A small image classifier, trained from scratch.
Model: 5.65M parameters, norm layernorm_no_bias, patch size [2, 2].
Training: muon at rate 0.0064, batches of 256, held-out accuracy 99%.
Data: trained on stained colorectal tissue patches (NCT-CRC-HE-100K), 22605 training examples, 149.5 epochs.
Rows from block 5 of a small image classifier, named by matrix and row number. Rows with one number within an expert belong to one neuron, the router's apart. Each number is 128 + 24 x the weight over its row's rms, rounded and kept within 0 to 255. All counts start at 0. Numbers have three digits each.
Before each expert's rows are labels from the 100 images, of 14848, where the router gives the expert most weight on average: "strongest on" is what is common among them. Only what is clearly more common there than usual is listed. The data: stained colorectal tissue patches (NCT-CRC-HE-100K).
# router: router (model.blocks.5.mlp.router.weight, 16x96, trained with AdamW), inputs 48-95
# gate: expert gate (model.blocks.5.mlp.gate, 16x96x96), inputs 48-95
# up: expert up (model.blocks.5.mlp.up, 16x96x96), inputs 48-95
# down: expert down (model.blocks.5.mlp.down, 16x96x96, transposed), outputs 48-95

# expert 14
strongest on: tissue: cancer-associated stroma
router.14:115115176107127167160094113156092134129143154168157157134131086132092120126112106139111130132113131124122082154127151111140142099106071122123175
gate.9:142123115178138124171114114124046153150119132117120077104134125151130125132128089116123159132105172117156152142178128073122098137111167153117137
up.9:151144132085126108112122142129144147105132112131134137096135107116162124143139127158086128101117120157146145138135108145127168184142112090124131
down.9:114149122122105125121124171152090109128126121122128152143109116126121096139126161106173154188111115107150151108116165180082120115122176169133141
gate.10:163146106112136100138175158095150142101136134124096141150111144084115150133138152109113074141108149140137101122175078128122142120116145122137145
up.10:167140119142155145123167118130163130106148156117083129142114118086141154142117174112137105148102173138111115129156113081118170131090127125110156
down.10:100143115111119111152145099112148117150116134110155144137135118141173146129100116134139105155106118127151140168128130085150093172117140177108098
gate.11:123142097156159164140134137105170100119128110131138065122125104154144115133139133125144120130159162121121116085131122157142150141097123074128153
up.11:141139118129135140167114119109136124129091140152158096165110111145133098125112151126152146124126153127143103122172131135112143143074130124141116
down.11:146115111133114119125146122126096190154106085155139134121152129094117111121140131130161126099153121117104161106141119119151124163165140183074108
gate.12:099137149131130161176133098125141175127155137048089105117139094112155112112129147104121154086134135111146164117162122127158106116097108108080155
up.12:115128104137147130154114110108148133146151148134140121148104071137123151160145100130136128145087132110143190097128136116179072152050124144111095
down.12:107096107179169092088121148162145138105161132140174154096097154088154105134153142150138152113152141146114099138126093084156110154114115097155145
gate.13:112123123104136141129133139133113132151110143094172108169111142141130126073148120098148091165122190132123110134141152136119121116104107116139094
up.13:116145133104153131150166168128122094151101153080170114153093149106154110067139101118095103139150156149101110125150164129109115113122101145163111
down.13:149132117107148154144125111104080111115115184119143130182114070173125137177137179178093113108098130133134179135116116108141120131113130152123093
gate.14:167123176091103122109111165096113145130108148133158101136183115153129126104166136128160124121169106121151158092115141087112100121146126151164122
up.14:118106101144092175143168120127150143147118115085125118135127142065180131118152079154110120136126145158115109097102131159109166118142112125160163
down.14:136151115132165103107109144082153135085143120098150117162151130145143111127177083112128166165105089104097104111122116130134139107126119126149145
gate.15:137136157154162154147139109107106091132060122175109149164129171132113116163128130118147134142157088118138171144132150152125132122075132134179114
up.15:138122148134131170151113088122153138141149109117091097136104150095148103173131125104102084129144111120112130128151139121130180099058105128149116
down.15:157120113121110133072145141129122135152139108101117113112129129152122128097134087105081140158132132151104106135094130104117127120158099133148100
gate.16:149158152130106103130123125159121152108127132114146106126132102125152135142092153147094165091108102103096105115144174174160077149199104133100135
up.16:109116082106160154147117152123168096114111143131143081139107115120108119139109145128144106076129086116112183129151138147124146128125118130135151
down.16:111174122128150134107154103128102096112114143104145136099130108123095202142115169121174120165088136099141153140120114099145099116117074133085151
gate.17:145149108196117122112112145141080105093121145116100089167154159150117113125167157139099128139152103138144106110133140099148077188113144115110133
up.17:172134088153121164153145135118108122114156142176155117103163148141138128137158135151120113105119143102185124180140119070107084138108119070138127
down.17:097135121121106160098118127102162132105169173139149073162117120145156141088126120127112132125115085110149166117093124137157183112127101175164109
gate.18:131068177158122085105160122167151131123170155126147149105120149112181134130108139126124092145111069116082115171139126140145136128146128116137113
up.18:111150094140164206085095145095124108133142091101102110153134120133109107144137131169108137123115206157171120131097116168134104125131134157122109
down.18:124115203146112138166188127141142115135081078078094114093103159142157166123143120147115108129119126111116088130128139120139081132132136112119107
gate.19:158157125179098145151121173157084095156129115149155180109151123136136096104113111143116135098123112156123123115127146151116093085157115134152104
up.19:120094102081154134083124085100147180094152146075141099141099171109122155148155127108124139146115104101144157142146100086150165161135158122141114
down.19:124151120162133139156116115180108159151125168109090116182145115152088145108093135144139130157135106107163132126099107126148168173165113149176150
gate.20:118128112144108104129121120134115125131140168110150091143097110105153180141117122144139159120108151118181133137156133086150154137145122129164119
up.20:111090104129114113169105120185094114154138150095134093112091137120148151107131126156175144080108166122131162165114121133116195137131139129155085
down.20:121112129098151120142127088127161135123156107115153141151109102145158104129112157156121121122134106095110119163106145140148133079151105143137122
gate.21:135104136082133120115132161091130168099110160123175122132139093120127124103127089149117096148136138130119110150140139119110159188200096102120139
up.21:121128141147138151098162119117149168126123120125098101162133143150130135115153190091127175121132113089120125160111129079154130103120115129178129
down.21:121099140124111116162114108147148119099121162128091130140136121106129130140135112123153106120115124116151082134100108136127117164110140127101125
gate.22:112097129109130138144122121128171154118109082131109109150122118120165155123132132105108173135183095146111106134124164134144114095070144130112118
up.22:152133127092106131084138156124142174126113124144132156100136129141112091089142062156121135118144086115099122132153114135177159158164118139125114
down.22:135148124068134134159103150115182112141126120065166164129119125136133140134068134121106120142089140129153128146142129133134137131132096105152141
gate.23:098113091105181110118158146106096084098090106147141120095138138138089132128160110102134130116138151134135191119136084142101115095140151140130154
up.23:127137140134101135128128104155149125121170140159117136147120123154143150131147076124117083153118111149115184102113150147139100110086133141101198
down.23:119140153132137119137139150128122106109134143158112152130128092172085149100151116087132080125137144133134094160118100079137094122154128084130155

# expert 4
strongest on: tissue: debris
router.4:151136132106092165094144107122120151115116166160121128125140160182118072110155157096118077125155174144147105107169172103156140098105105121145110
gate.9:152130149141158144157120125091106123101097089158124094092094172130174106147101114118122135128121161133150126150120137145123132158073117131078189
up.9:162145143140153127131126118123118113122108099141187106095086170133144072143132091142105125140121156126134128140145129101144147134109104154157163
down.9:120139103164125149122116152097171109149126125096140161174108126112106076112110155124127110100149116124143162141107130085136136133138081090113145
gate.10:090070095135129133103149154128114094109118170136208116095113133130154137108122124111135126129117113147071141145161102151141148135110118121123073
up.10:079100123145101116080054120137140092146118135096155105141148087142155149107153137123141197139106107129110135168155141150135140145136092117121157
down.10:103133155140098102140122178131134117115127105092150170088152148087166132123128140114161129120122132108119093091091113135185118086146162141152129
gate.11:090136132153133125087108107119104110098096110153125103109115168150133111175126107137149148137105086108134094154141103152133087136117113138150094
up.11:088129158108113152131082119111131119120103112165145087091109142113131096181121133125118160124106127152107119144129086149147112155137097134162132
down.11:102164134111108144122120080116156131126127164115163107079176083156127121098136115161129123106130156142173141119174155133144147116137128138139130
gate.12:108155163149163125150100139141136089106124140152125118124100143066100102129144125108093136161165101123112140140154121105156130169203094149140141
up.12:139130178112161141167152129146119105105145170172138114118144128104114117116164142099083131140126112099157144152111133106136117147147086093150142
down.12:102114126100160102118090146129119165144135161139166138130166100164122126132103143102120117110083191123124127120115200134135132160146142107112118
gate.13:121147103116136119117134131169113140132121090119160053127131154101127093133105115105114133124156152161095135134099116166127105135130134110108127
up.13:097121110116101117157110126115146094123107168134087190110151116147111164127123186160150115089092103129153105097171159123115142116152144169129150
down.13:132132127122137097131153119108146131142112205144107121153108125112095162134113158154139118096112128127114122122109099096118140160102139148135170
gate.14:100114136120116134142068111136135121103070107142199125191148118155125112152134119124148150125109172143114102125135112147108110158084120153123138
up.14:142131122134130154114149145131115104137135136128126105108162147102087101132093131171162146119152136105078113088108140099115119111099172136153137
down.14:143163107134122105155140160117124137141132135109107109152130173146152102139119147106114147132106138091136131141160119147109141121129116167087117
gate.15:159120152157110099159142151145101150155087140128116123126143098125141105127155140082123118146141135119154101152128140143149116114162091088139140
up.15:069111106119153138103125134089133097164170135130126151144122163110105140143123131166109128135113151169151146104134132126106124155096133170087114
down.15:135088113119117146133100167126122127159125115137099164126100132129126088116110140131139128117136144100128135136134159118141169121136145096154140
gate.16:075115128146138138092110129122150142159152117102190145135141118123141085142175173104099163153115127113110112130123133124081120109125124139123093
up.16:170145122119136134141121096134120133096140163154090120150075120152096123138104123194182100137125099151114118122130153130145143149104126100133160
down.16:148127139108138107131159158137129126140120079094167136171112165140086149121117139141130143131101111147132150181153094143151143157116169096147114
gate.17:091128147153136127071117130113150167128115137134128153140103141109075140147138148162130122090155119158111131108140116139145163123112128127125086
up.17:137131120098100131101141133133131111103142068121119138173166153168157102098125129111131104145139145085126105109151118129077102127122140145101123
down.17:112141134102113092135141092124169083134140131139148167120121116164136100139164137114130127118108122092139125137128088124117140140123114102122102
gate.18:144082154137122169129120156116103097141159142109077111145139110143141128117114110108121133108125160099127131128129146159163121118095136150135149
up.18:075152155105134123137113108085147122147151066064102154124131120171101153126096160103136149157133097160119138107139118131099128106129154104159095
down.18:143126179110123126092097097134079123145084095122094153122099135119108127169134117122148143107087154129127112112135091149139160112117115168117113
gate.19:106131143120149064100140091119139120124121128127113159166148141132136153131128106123110112152145111120105100156158125128112101152125075115132100
up.19:095119136099158071126136101121159170130131122143112152168157123137166176104122127093156105176148122128143091161121139116108105140129099116123124
down.19:133119090124118113147141136126156130127117064130132139091129078115144132131098109160128130110148125098133112125110134122130180130147112143115145
gate.20:113104152106155126151088152140145117156121138164094136087168115125142115113124093090126153160163119148111122129195139122146123142147139136129133
up.20:123126138099130142104108132128135139127147100107153094111109135152093169103127192112136106073130143101133125139062131135093133163122164117135123
down.20:095128127156139115142089134103135089120164158093150143110099145130133119124142137109153116134140145159153133096131113112149067095141127138143115
gate.21:120140127094139147117104126157148150124145143100128127118143113101155094133116097203176123091149123130128141079146193100076143125102132132115100
up.21:107156112102144181111116129123145118073137142163135141100138125102154114105126122172187099154140118126164134119127177138099147103106103095142143
down.21:081104144114199070137128124129165121113198117103133148165110130148130136138117088119100062137109106122144139145134113106152135109084120127147101
gate.22:131170135126113103134129065127107125097148099149117123118116109140088088141134086129119143156146143112120155113145192152084149130161106143103136
up.22:119125135165118164098108157124152161156123153121133174178176130079109157127115170128134079116130103143145184150128070124131130115088134106120104
down.22:111125106149136136128130138084116166123129137141121087140156143120174141127125106119095152109143164161163096132109134114095119144143164138119094
gate.23:139131116108133085179130113136098118104100152150155124057133080109127105099148117145148106119120164161110121096110133175148086141101143124114121
up.23:107119150115137107099078100143137127118095150143165120113131106132109113136165099121124107140150156159078100088141139144138092117094157122126118
down.23:152141160162134103118101083153138108102137142131117131110148106149108138144092099150093108137151124108158165153154118120099125151157139174122088

# expert 7
strongest on: tissue: lymphocytes
router.7:112140128145099158135169093135143110106108103140132118126139133158106105155114148141123094127153149159092087115175140126108166113141142132124125
gate.15:131092133163130124124155145114118129123119169121168133112082155132166138101090138130053119117126123120126156152140109148095121192106108110098156
up.15:088195129143163140086109147125138112143162155112162161075102142144142142157092132129050130153135072151132095116117118143120134115173104127113142
down.15:117143112151113126135130117156127121105136146125140138122110127134131143079135122104181118123137148115125135155095176096120120088121094136158091
gate.16:164123151130131171095137122117138072137117146120117166108146110082105128101098138125102096094155131142182083128105083117140147126156155105158129
up.16:109113151134149118135164114147085151135111137142142159138142131136113086150090102100139168140123139128160118127119160150114125143157136140167129
down.16:109156148150136135155095146121162097148127156141135129111144103068108117079106119161187129150188109106142118130141094121148114144157143099144104
gate.17:157167153131136123093100113144118130106132143115114127083125139115138128122160181124077146119131148167190067134117115136133114170127129101171115
up.17:103107130139087124118134128070166178140152147085203138132113149144161147120115103125127121138155133147091137150145155131107094105125090117089153
down.17:115128058095106113108114119135105140114131142101130147131097178160141157160120118090122157122124121157142118134143116140108134140090102173152133
gate.18:154167122129154145178173164124110133115117161106127153137108100116115082112126124149129115103131106087128138129113136158088092137145102149104124
up.18:120118167140119109099091071098149146104139107136121138129102152130131179123123160053121124141106160168125133138106116123140160131083148131112121
down.18:134121104115132081167089097148125094107126108117146169139153121089113130102159131133149177163107132149130125127129138118121127151167139144158111
gate.19:138115143103105129138142127138127131105170129131126114083120099107120152147152120123130099110094142125096151150123118149111140126118098072138154
up.19:139134090129155104083108195169126140139098154112116096142128115168121123141153134139109151123142108124157146123085119131103117135110105112146118
down.19:102127103112157164135171127126095131115134172100149153135179148120095109117132130129150143109159131097155107139117169116166168138108119104135130
gate.20:147134128106110123122140099120166170098159099125100174163143124140170147160147126114085108142150078118127133137170127095136147135147159092159105
up.20:104142143150141162091115155121107137179117144119131103112124162137123148146152105086124156130141143123105084148089156103106122116150102164109156
down.20:167121143108145171136192131137139105097120127155168073121097081119150144159130169128161116148159123140125159148097134130128100093136103117086134
gate.21:138125158156171123095118139146133123183111152143127144119150107125085101171090139120111184095131125123134124109128132115152110119114128167131118
up.21:130115109123115150137114090109085150108143134115126117147093135157202166093156127093136102139132113153108127134110122165104124133112095112123133
down.21:104148135143173107120107134105105083102133087152137118130111152093113164144090122167158102135126116154103171161108125109095120126146134112088154
gate.22:143105144121094181122129121100123108087126115128195173124122134135135113124070103126112141124092141123132132122099105126159149126136133157106131
up.22:115130095118150069151129129149129153186121135132043095126136123113121139125155152129147127129180129118125115132132149148110091128112119070164124
down.22:139123188196159183131135139163151157120133125053131103125115115112152157106137130159142129126131141138107125140144125145115079123149116106097132
gate.23:121150120165101128110117087155114105100153109105108139154156125148147130111110100106117147086146160154147106102126096128201136154130126110106180
up.23:121081159096088097138102118134161132120142171116158092162147126096155126133119177155088123137153118099164104125118119111093125113107089167148089
down.23:136114115120122107134134117116116116054095159128100132148082170087122137148118101164124129131135164165111128179135110108111092102124141127121124
gate.24:112178100126079145111132093186147149147108114120132087128143098150160139130139125120124136155151159131105174108134112142091126160157083144133111
up.24:112169095131097145134126112136119154170136113128128079119148126140155152146117132103115136162132159109093162113136121132104096180139092139154106
down.24:170085118120144084113113146084127120155138127107105166128118095129109130122129085135096115142107123137123137132096157126109107107108186164139141
gate.25:093145138113103113135124139081090123139114108138136123104150146161137134128125107122143134136158082089130158150133152152101131160099101150132128
up.25:135152105156154163103130099180182114077151109127118115111109177121123112118121135105146116150120142140119080093057115129150108144139162109132124
down.25:115140173156178185146130134112106135130115157147165153127147096118106084104152144172178112161133085162129137138110116123140179141120107104134150
gate.26:123107151113111139131107107207162124120159155103115106175123108148108123129169183179124129117140113182119123140140103122095101129116123140086075
up.26:103143168166076133140109127185121131101145138085129121151170114149155128102139155145120103119148118166109108169130111161108100120098161109087113
down.26:100116084119107161125117140076091138119109113126153055148186178163102167127107146103123128107130141125133128111137099102113104133113127139125164
gate.27:127138168128119121143119095163152137144135136112137153172125127138163100103117133131088124139086134125138138147127147171131159116117145151165114
up.27:144123092112101126119131160112084133124165149145099108096131104126130131169128143185186119127162132104148087103126119110131119130118099119154176
down.27:129155140149174121113134138122134139138095126115127121123137142144134105187113166128080158143175135134149149094127094095186151123109096098106135
gate.28:140164133118129152171137121147116058119137143096111158144147128094146123130154154154181179113156111147113089131127100115108134134151147129126133
up.28:114170090133134113132118101125117182110110133179111070160128172161113157113131109144138089105151106165146104122148154115119105143114075151107142
down.28:112087130167151194140138099106126130089116122108166142120089135131085128150092110138124150128106076096141127135127166092120115097087175133119107
gate.29:136101107169131125131140110138155079095149140149130117134141169130109175143157090117130151127160120110093127152142084123141128161073119116140143
up.29:147122110146124108131106123117170072120151145126164135123109115076131112138136104151124142119163087121124148090146134161065155144147145112167183
down.29:154076133118117145110128119121151117081151134137146145115144177138145116130121127111129095150122148085111122113127148105128150160128065147159137

# expert 13
strongest on: tissue: mucus
router.13:150120135150112109148131118124117131121094139127166149139146079109142097145104092151145106134115104125156135090111139166092155147145170105127137
gate.0:159140146098116092123110107134066101141126148177108112134151141123139151126096157127134134137095163075142072124130152146153110140153161160130134
up.0:159153111111109130122170152098155119131143137133135106160138096165127157132111137109124167136154088127118130100140136115134137115114157098107155
down.0:127132092111135160132161119151080140128113169114112115107103138133101113161095156170155142092138093135119126207122164156121122109090131135134114
gate.1:121140118135129094113144125143149139148084117141100119132151181111152131186089144139143130130106160129172147121147107110106140136140099096070092
up.1:119123099146161172118141152081131129160149148121155155122135079106161119145153090121155092097154135126130148102094126109142140113116180106135083
down.1:128085127100149137118148109160135122154086130117117110124085109111138199119160163122114161141135096154129115163129108136101125127136162100157150
gate.2:093123166131135158146075100130110114110134089143092134150107106142135125129116149125061117101094130108113116077154108109138151161137184167115112
up.2:162149125116146085137159162157159152120101168113165110108115142120137137116143117132184123138171133147114135159133143151118106082138086090136157
down.2:112170119132122102135150155137154147124127161139118147118133124089167150127123115182151166116119141081137104159120135172171144103126102102143149
gate.3:139115148107128135133144165100111145087087117082092121121141110135097146124148112111113173115133108122106100153092135144135120124164145143154113
up.3:124082129139129141207094106082104159132108125121108141124131163157139162127134076152139141084100107109134125138128129131141112144146140118142176
down.3:153108151138089167103114155123133115094145106107100112149145149148136127124149107114130148099092127085094137066125124156128117118080133152130141
gate.4:164141107143154104163175173153144112117091124107125131126152141131105069144110088195164120095097126097134115116154127143115084121130125201117137
up.4:125124160141120114073107080135088132153158146172111096087123168124103138122119167097107129173140136166152124169126131096154151110120111074115150
down.4:128120107122106159136081087126122101061160128115148152129137117123123176128136146138187135132162126116124136122170160113082128137167133139099115
gate.5:152132127135132152115109154091103131147169154104075121149143122154169153125129153169132132090057152138153130153144103159144119145081144156137136
up.5:130174125154148123130133134126149142084108115135121120121125103162110150128159125139162122157106129101104184124151113094111081115146159063156103
down.5:128175097164138140099113122137127103137097071115096133157106117135107165095094122146140152080147121123141176144131109152136127135109162094143141
gate.6:139154116147108079130129080082182135089123153155124112075105132096143188135151166123133103102127110126120110129139148131112169103141118103148136
up.6:073134135125121140127129089099109120096098163137116120107160108129125171144155133121111138106114131135132104103153107149103155135155161141166112
down.6:124122094121158122138207116126132149115104164115142134138134136142131136102154135145133117130139132133110116115137146109093202159089137107125099
gate.7:136106091172168124154162117127091083123153132157152149129105107126082123093153168139085128131115158148150154137146099127090103149149117141130143
up.7:140098108131141103135128117166088179138149124106114166112140123154126124110161106128115131120124116099169076158158102164080122093071097130157111
down.7:112158109121136111107139151096121141136094107101091095103139164126114140102095133144138098146159164111137123132117150120126103088123153078130157
gate.8:132113128125146094186136138149097096105098127131165142126138115113124123125103122123120101080093166122159131133187130120060076141130110158123124
up.8:133154122159127164146155099139142140137154167139115130119129130146093161115117130138134149129183103155100101136165085141105132154131133122089100
down.8:112119097145128133122115140175133105139110142165152183137119123150108123105150148177140157152136132128084113149152074151152146117139121134132085
gate.9:130117123166126179128112164120129088098154129100147155142112111129137159124118132155157115124151164116120134108146121119168159166110112114098088
up.9:170127099147169162110155137096135098094148114129153145144087110146150130148090117172139112133157118101091095101149136128129158173099131145102100
down.9:137114162119113134128126130141149123120120139159124171090167147127095147138095128101119090127095125108120113154151096093133131126160126187121099
gate.10:124099077083159137177124172164137137102118116120147103128131138137152115103126137099137068127151163122120103134131073140094127110156142140146140
up.10:146172105130149157167074098106098143148098122137119162102113130143074118120095133162109146140129105129115132171158141142168131129190140107132114
down.10:127139092081139159161160141144120140148179124112078092106108107072104112139165114100141127136105136096120135125100111113146089091108131129121123
gate.11:099127119113124109121163144148090156119113097099116155090156142149120124129114158136119158162118174150096107117156132146151142129110138146093103
up.11:116163128115118133119131113112139128108132116130154144135089164134080127122125142161094122130114126162139162114166089177114105143125143169172140
down.11:140118115111156115142156119086098132131111081142137134117096144116193108106138141157122117126115122175144127113140148118128153148142147088100133
gate.12:141111127167135137136122135147086183148137120125137093121118113122096104143102101126113142151123134112118122159111114166103083162137073123126138
up.12:071130134122083130143147163148123177126101116069088112122136140116088124115089103131143127135095147166137110125137123096153151137135165124144134
down.12:117087107133066131154127116105158150129122151134157134091117117150134144140122141106122139144181103155143113110129144134141135090112118155111125
gate.13:110155101140106176168108132107164124148110148133119145121119088102138131120103184103146115113085131172127134120117085147122103141110137155162123
up.13:069128101144084134147112149127151127107142167100115146119141104124133141125114173147147096150110133109110159162175121117155133132124141090107113
down.13:142107104105128086160165113165147130131105154126113105159135142097182106107157154116154152108153130140072152125130094147106105155133089121149126
gate.14:117121138094133136117118110142165126114148094135105117119145102077171115189146117148107146112110102130118119151147101153123155124078174121143134
up.14:140160146122117089158130094079145146091109103143175084120125150124108139159144120130098115137139141118111159138149166140143140118106110070151125
down.14:137128115162145146159103087157130099157107090152137149141177142131094138113112137130132106116146146093142101123141113140106155139185104105122105

# expert 2
strongest on: tissue: debris; tissue: smooth muscle
router.2:109104098126099163153160103108175135095139109152113117154149117156157157105137148154099095120128151127135145176120132105177134105108086107158125
gate.0:133118098138165083119153062135084139099143130136126111187100136123111116092109117194153127110140146122106144120107112153132111098138143135146150
up.0:107125146139104139105135164132143130120180121096135138070150112116097136130141096132127143082144109106158124115133128136123117112106164136129105
down.0:143116134150149125109115135156122124123103111167118125077098180145118156149106141116121124144167105153136091140127104179131114175154116136103139
gate.1:141165120156157111135158135143105116108172133129157138119126142091053131111151147095108147150103122128142152130074180155132137123120121119119134
up.1:112115105164134173149116133122159139112135141164184111112104139160153100137117123140073081127089098105142109143159121101141150141143124132130123
down.1:156125106138117112139117127113145135123203094143133082155109122128097113083138116145141154116119115134145115106129140148128124131092148161121132
gate.2:124123099138135131116156148123135114121073100106138109153129126108141187071126115079136150166121144122116139120163138139179141096121094121123144
up.2:104114096116102162097096129092119139161130135131116130111155135171107095104148114193147143144162141141139153141130095097145138137094123137155095
down.2:068103128122132189183133120123129123111123131113089133095130136124142130119122131127114136124120161104112141161097097168115153152135170131109109
gate.3:119116096151126096129089141126171121145139141134124092136168101109149119108143122191151119121110126170111111109118096143152203099143152136122131
up.3:153162155175092114124126132170123128143100141142140109131146118128118120126139092153102136057119122125124145163128114119131154125182099160155129
down.3:158145154137140103125145155126109124101126163113160117128114159139109121083141123184145158122126132106111128136142127099153131128086113141154136
gate.4:067153141139144107154150180143061135147161134128085144147127174129135131091116143141118127133127177081123138156115138155114095156147142141155144
up.4:121129157145154140102146119144145078133117110117084087132149124173110112112156087150133140119159178109136140153156136094125112107104127146103125
down.4:130123087116145147105117156133141142107097103117136127117103090121085130114130116155100119133118096123118153122122173099127118189153145099131144
gate.5:160070095112119144127166112118139141122100115118131147125124113134156145101147124097143125140157086054120136112138133143110124134151129118132103
up.5:144157083150123123157134129130121125148128123124150115119119112080118083126110097117133135114113139169169126154130158153090135135119136170129177
down.5:149132146139146114114115116159144187124145146138158123137117135113140111107152070153100145148149135133082082120157079161114090153101103121149116
gate.6:118157105115135124169124139111106111176129126120154122108117148108152131120152112112099135092120119122120098135120113162115138144142135089140103
up.6:119097125143132172068151130115174147122096135164111147118125119112133128145072098131106114167131128139140152124069143096142122106099168170138162
down.6:165101103109108160169137113096130120069089089161137141093110173110089134128131136107128168128156112130144140090132132151176147142135144115110161
gate.7:148098129118109097122109149122120137124055118108127106137120143117138141144144108140151131118142149083208154130154121115100146091166130136174149
up.7:149075142105127118145157140110149140127118117060130132124113086125138117123149151129137107134112107122115113131112110120128152121145114135197147
down.7:124118115107173151119113098100175167134134128165122107124185123117142149140150127156155075112143127133142144104116068159109141144102139111117110
gate.8:122102147118131131129137154102145073114106101146137112104148144121178117134131165113140096129103153132122100125088118106103075137106116113123139
up.8:132168127124118117157119092109155141120098111120139106131116094108101154114076131127163080100112074171141105126144113189161121134142130122093148
down.8:142114105130123159058133125140132107158125123103177161156116139145140173152122100118096112179137175127112139130096109129129118138123146124090181
gate.9:119143134137148112140123143132138126100165113134131105159145087107102099098133121125107133120115092102165158124131172116139135199120160137169097
up.9:115139144146161133171079121158118133152148147142090097140161140144186158140116148119125154142128168121111122080148123145149187103141115110110094
down.9:189160151136143141091130121102108116131092134122132125117084132086132156115119148136130093116119134159095075160162146102163173106138101127158139
gate.10:126143080107155129117075150098137180156137106134088138153124132131112155097117137148114146171144104094126121130124150156106147135117153113136161
up.10:113068121103175122149114159112152132136152133134056142181100126135116156116110117171135123146129131104109094149157137160126185122098104106109130
down.10:147127147110109116128099127151128125129149124115100113103131094137164132152109107114114144161151145094139130167181125133157111180076121094149152
gate.11:161099133108102136130105129145136156094108127146126143136111154178134149138075128143179131090087162111106142103084121131150138126153098155082115
up.11:128143157092051133153117138131109175110094149145127129143152152169124152144082128114171118075089160100114108101112124127100153133154104131109106
down.11:193132146124076140135122113094148147134110093126100122112109090114156128113108104168124140111113152108131127114130111127173064121143135153105134
gate.12:165081122124145170135154127088138121150132137111104127091118151131143157137112127107141092125170147133127133125122111120102128198107143131111135
up.12:125143113103126115144149127132164140098122147096176174109092108169139122151136155139106148113114114098120148106118113141130125081146122186136118
down.12:134137139136131096109092168118108151104152086141118116142148165115129157147130111131131132144104155088160142123133152155154164144073118156123118
gate.13:138110122121120101095138155118125164130095089139088116131097141123140136096105134145126130096132122135094152142158130144171129151124137106124106
up.13:108177128105120112142152100131083134157137139130129133149163106143146139101146092167124132165143132166114119098130094128111133126175136150076146
down.13:105127130162160117087069142108090154131130127092170131141101162148125119105135132127170115196101114165088138143115119086166160145098138166155113
gate.14:108145109129139158106147095099105138128131164141104123092119117130166145107098115101125127169135181145093157161154167061126101123110115147131158
up.14:142119094135097101151112126134121104133115067105136142177137171118097110147135156125103113110094105124166082105111103160133180110147114106151131
down.14:102133109084115099125139120148114155152132100122133078121139103114125126127124151148106128085123159134106117157160132158156114108118146183153128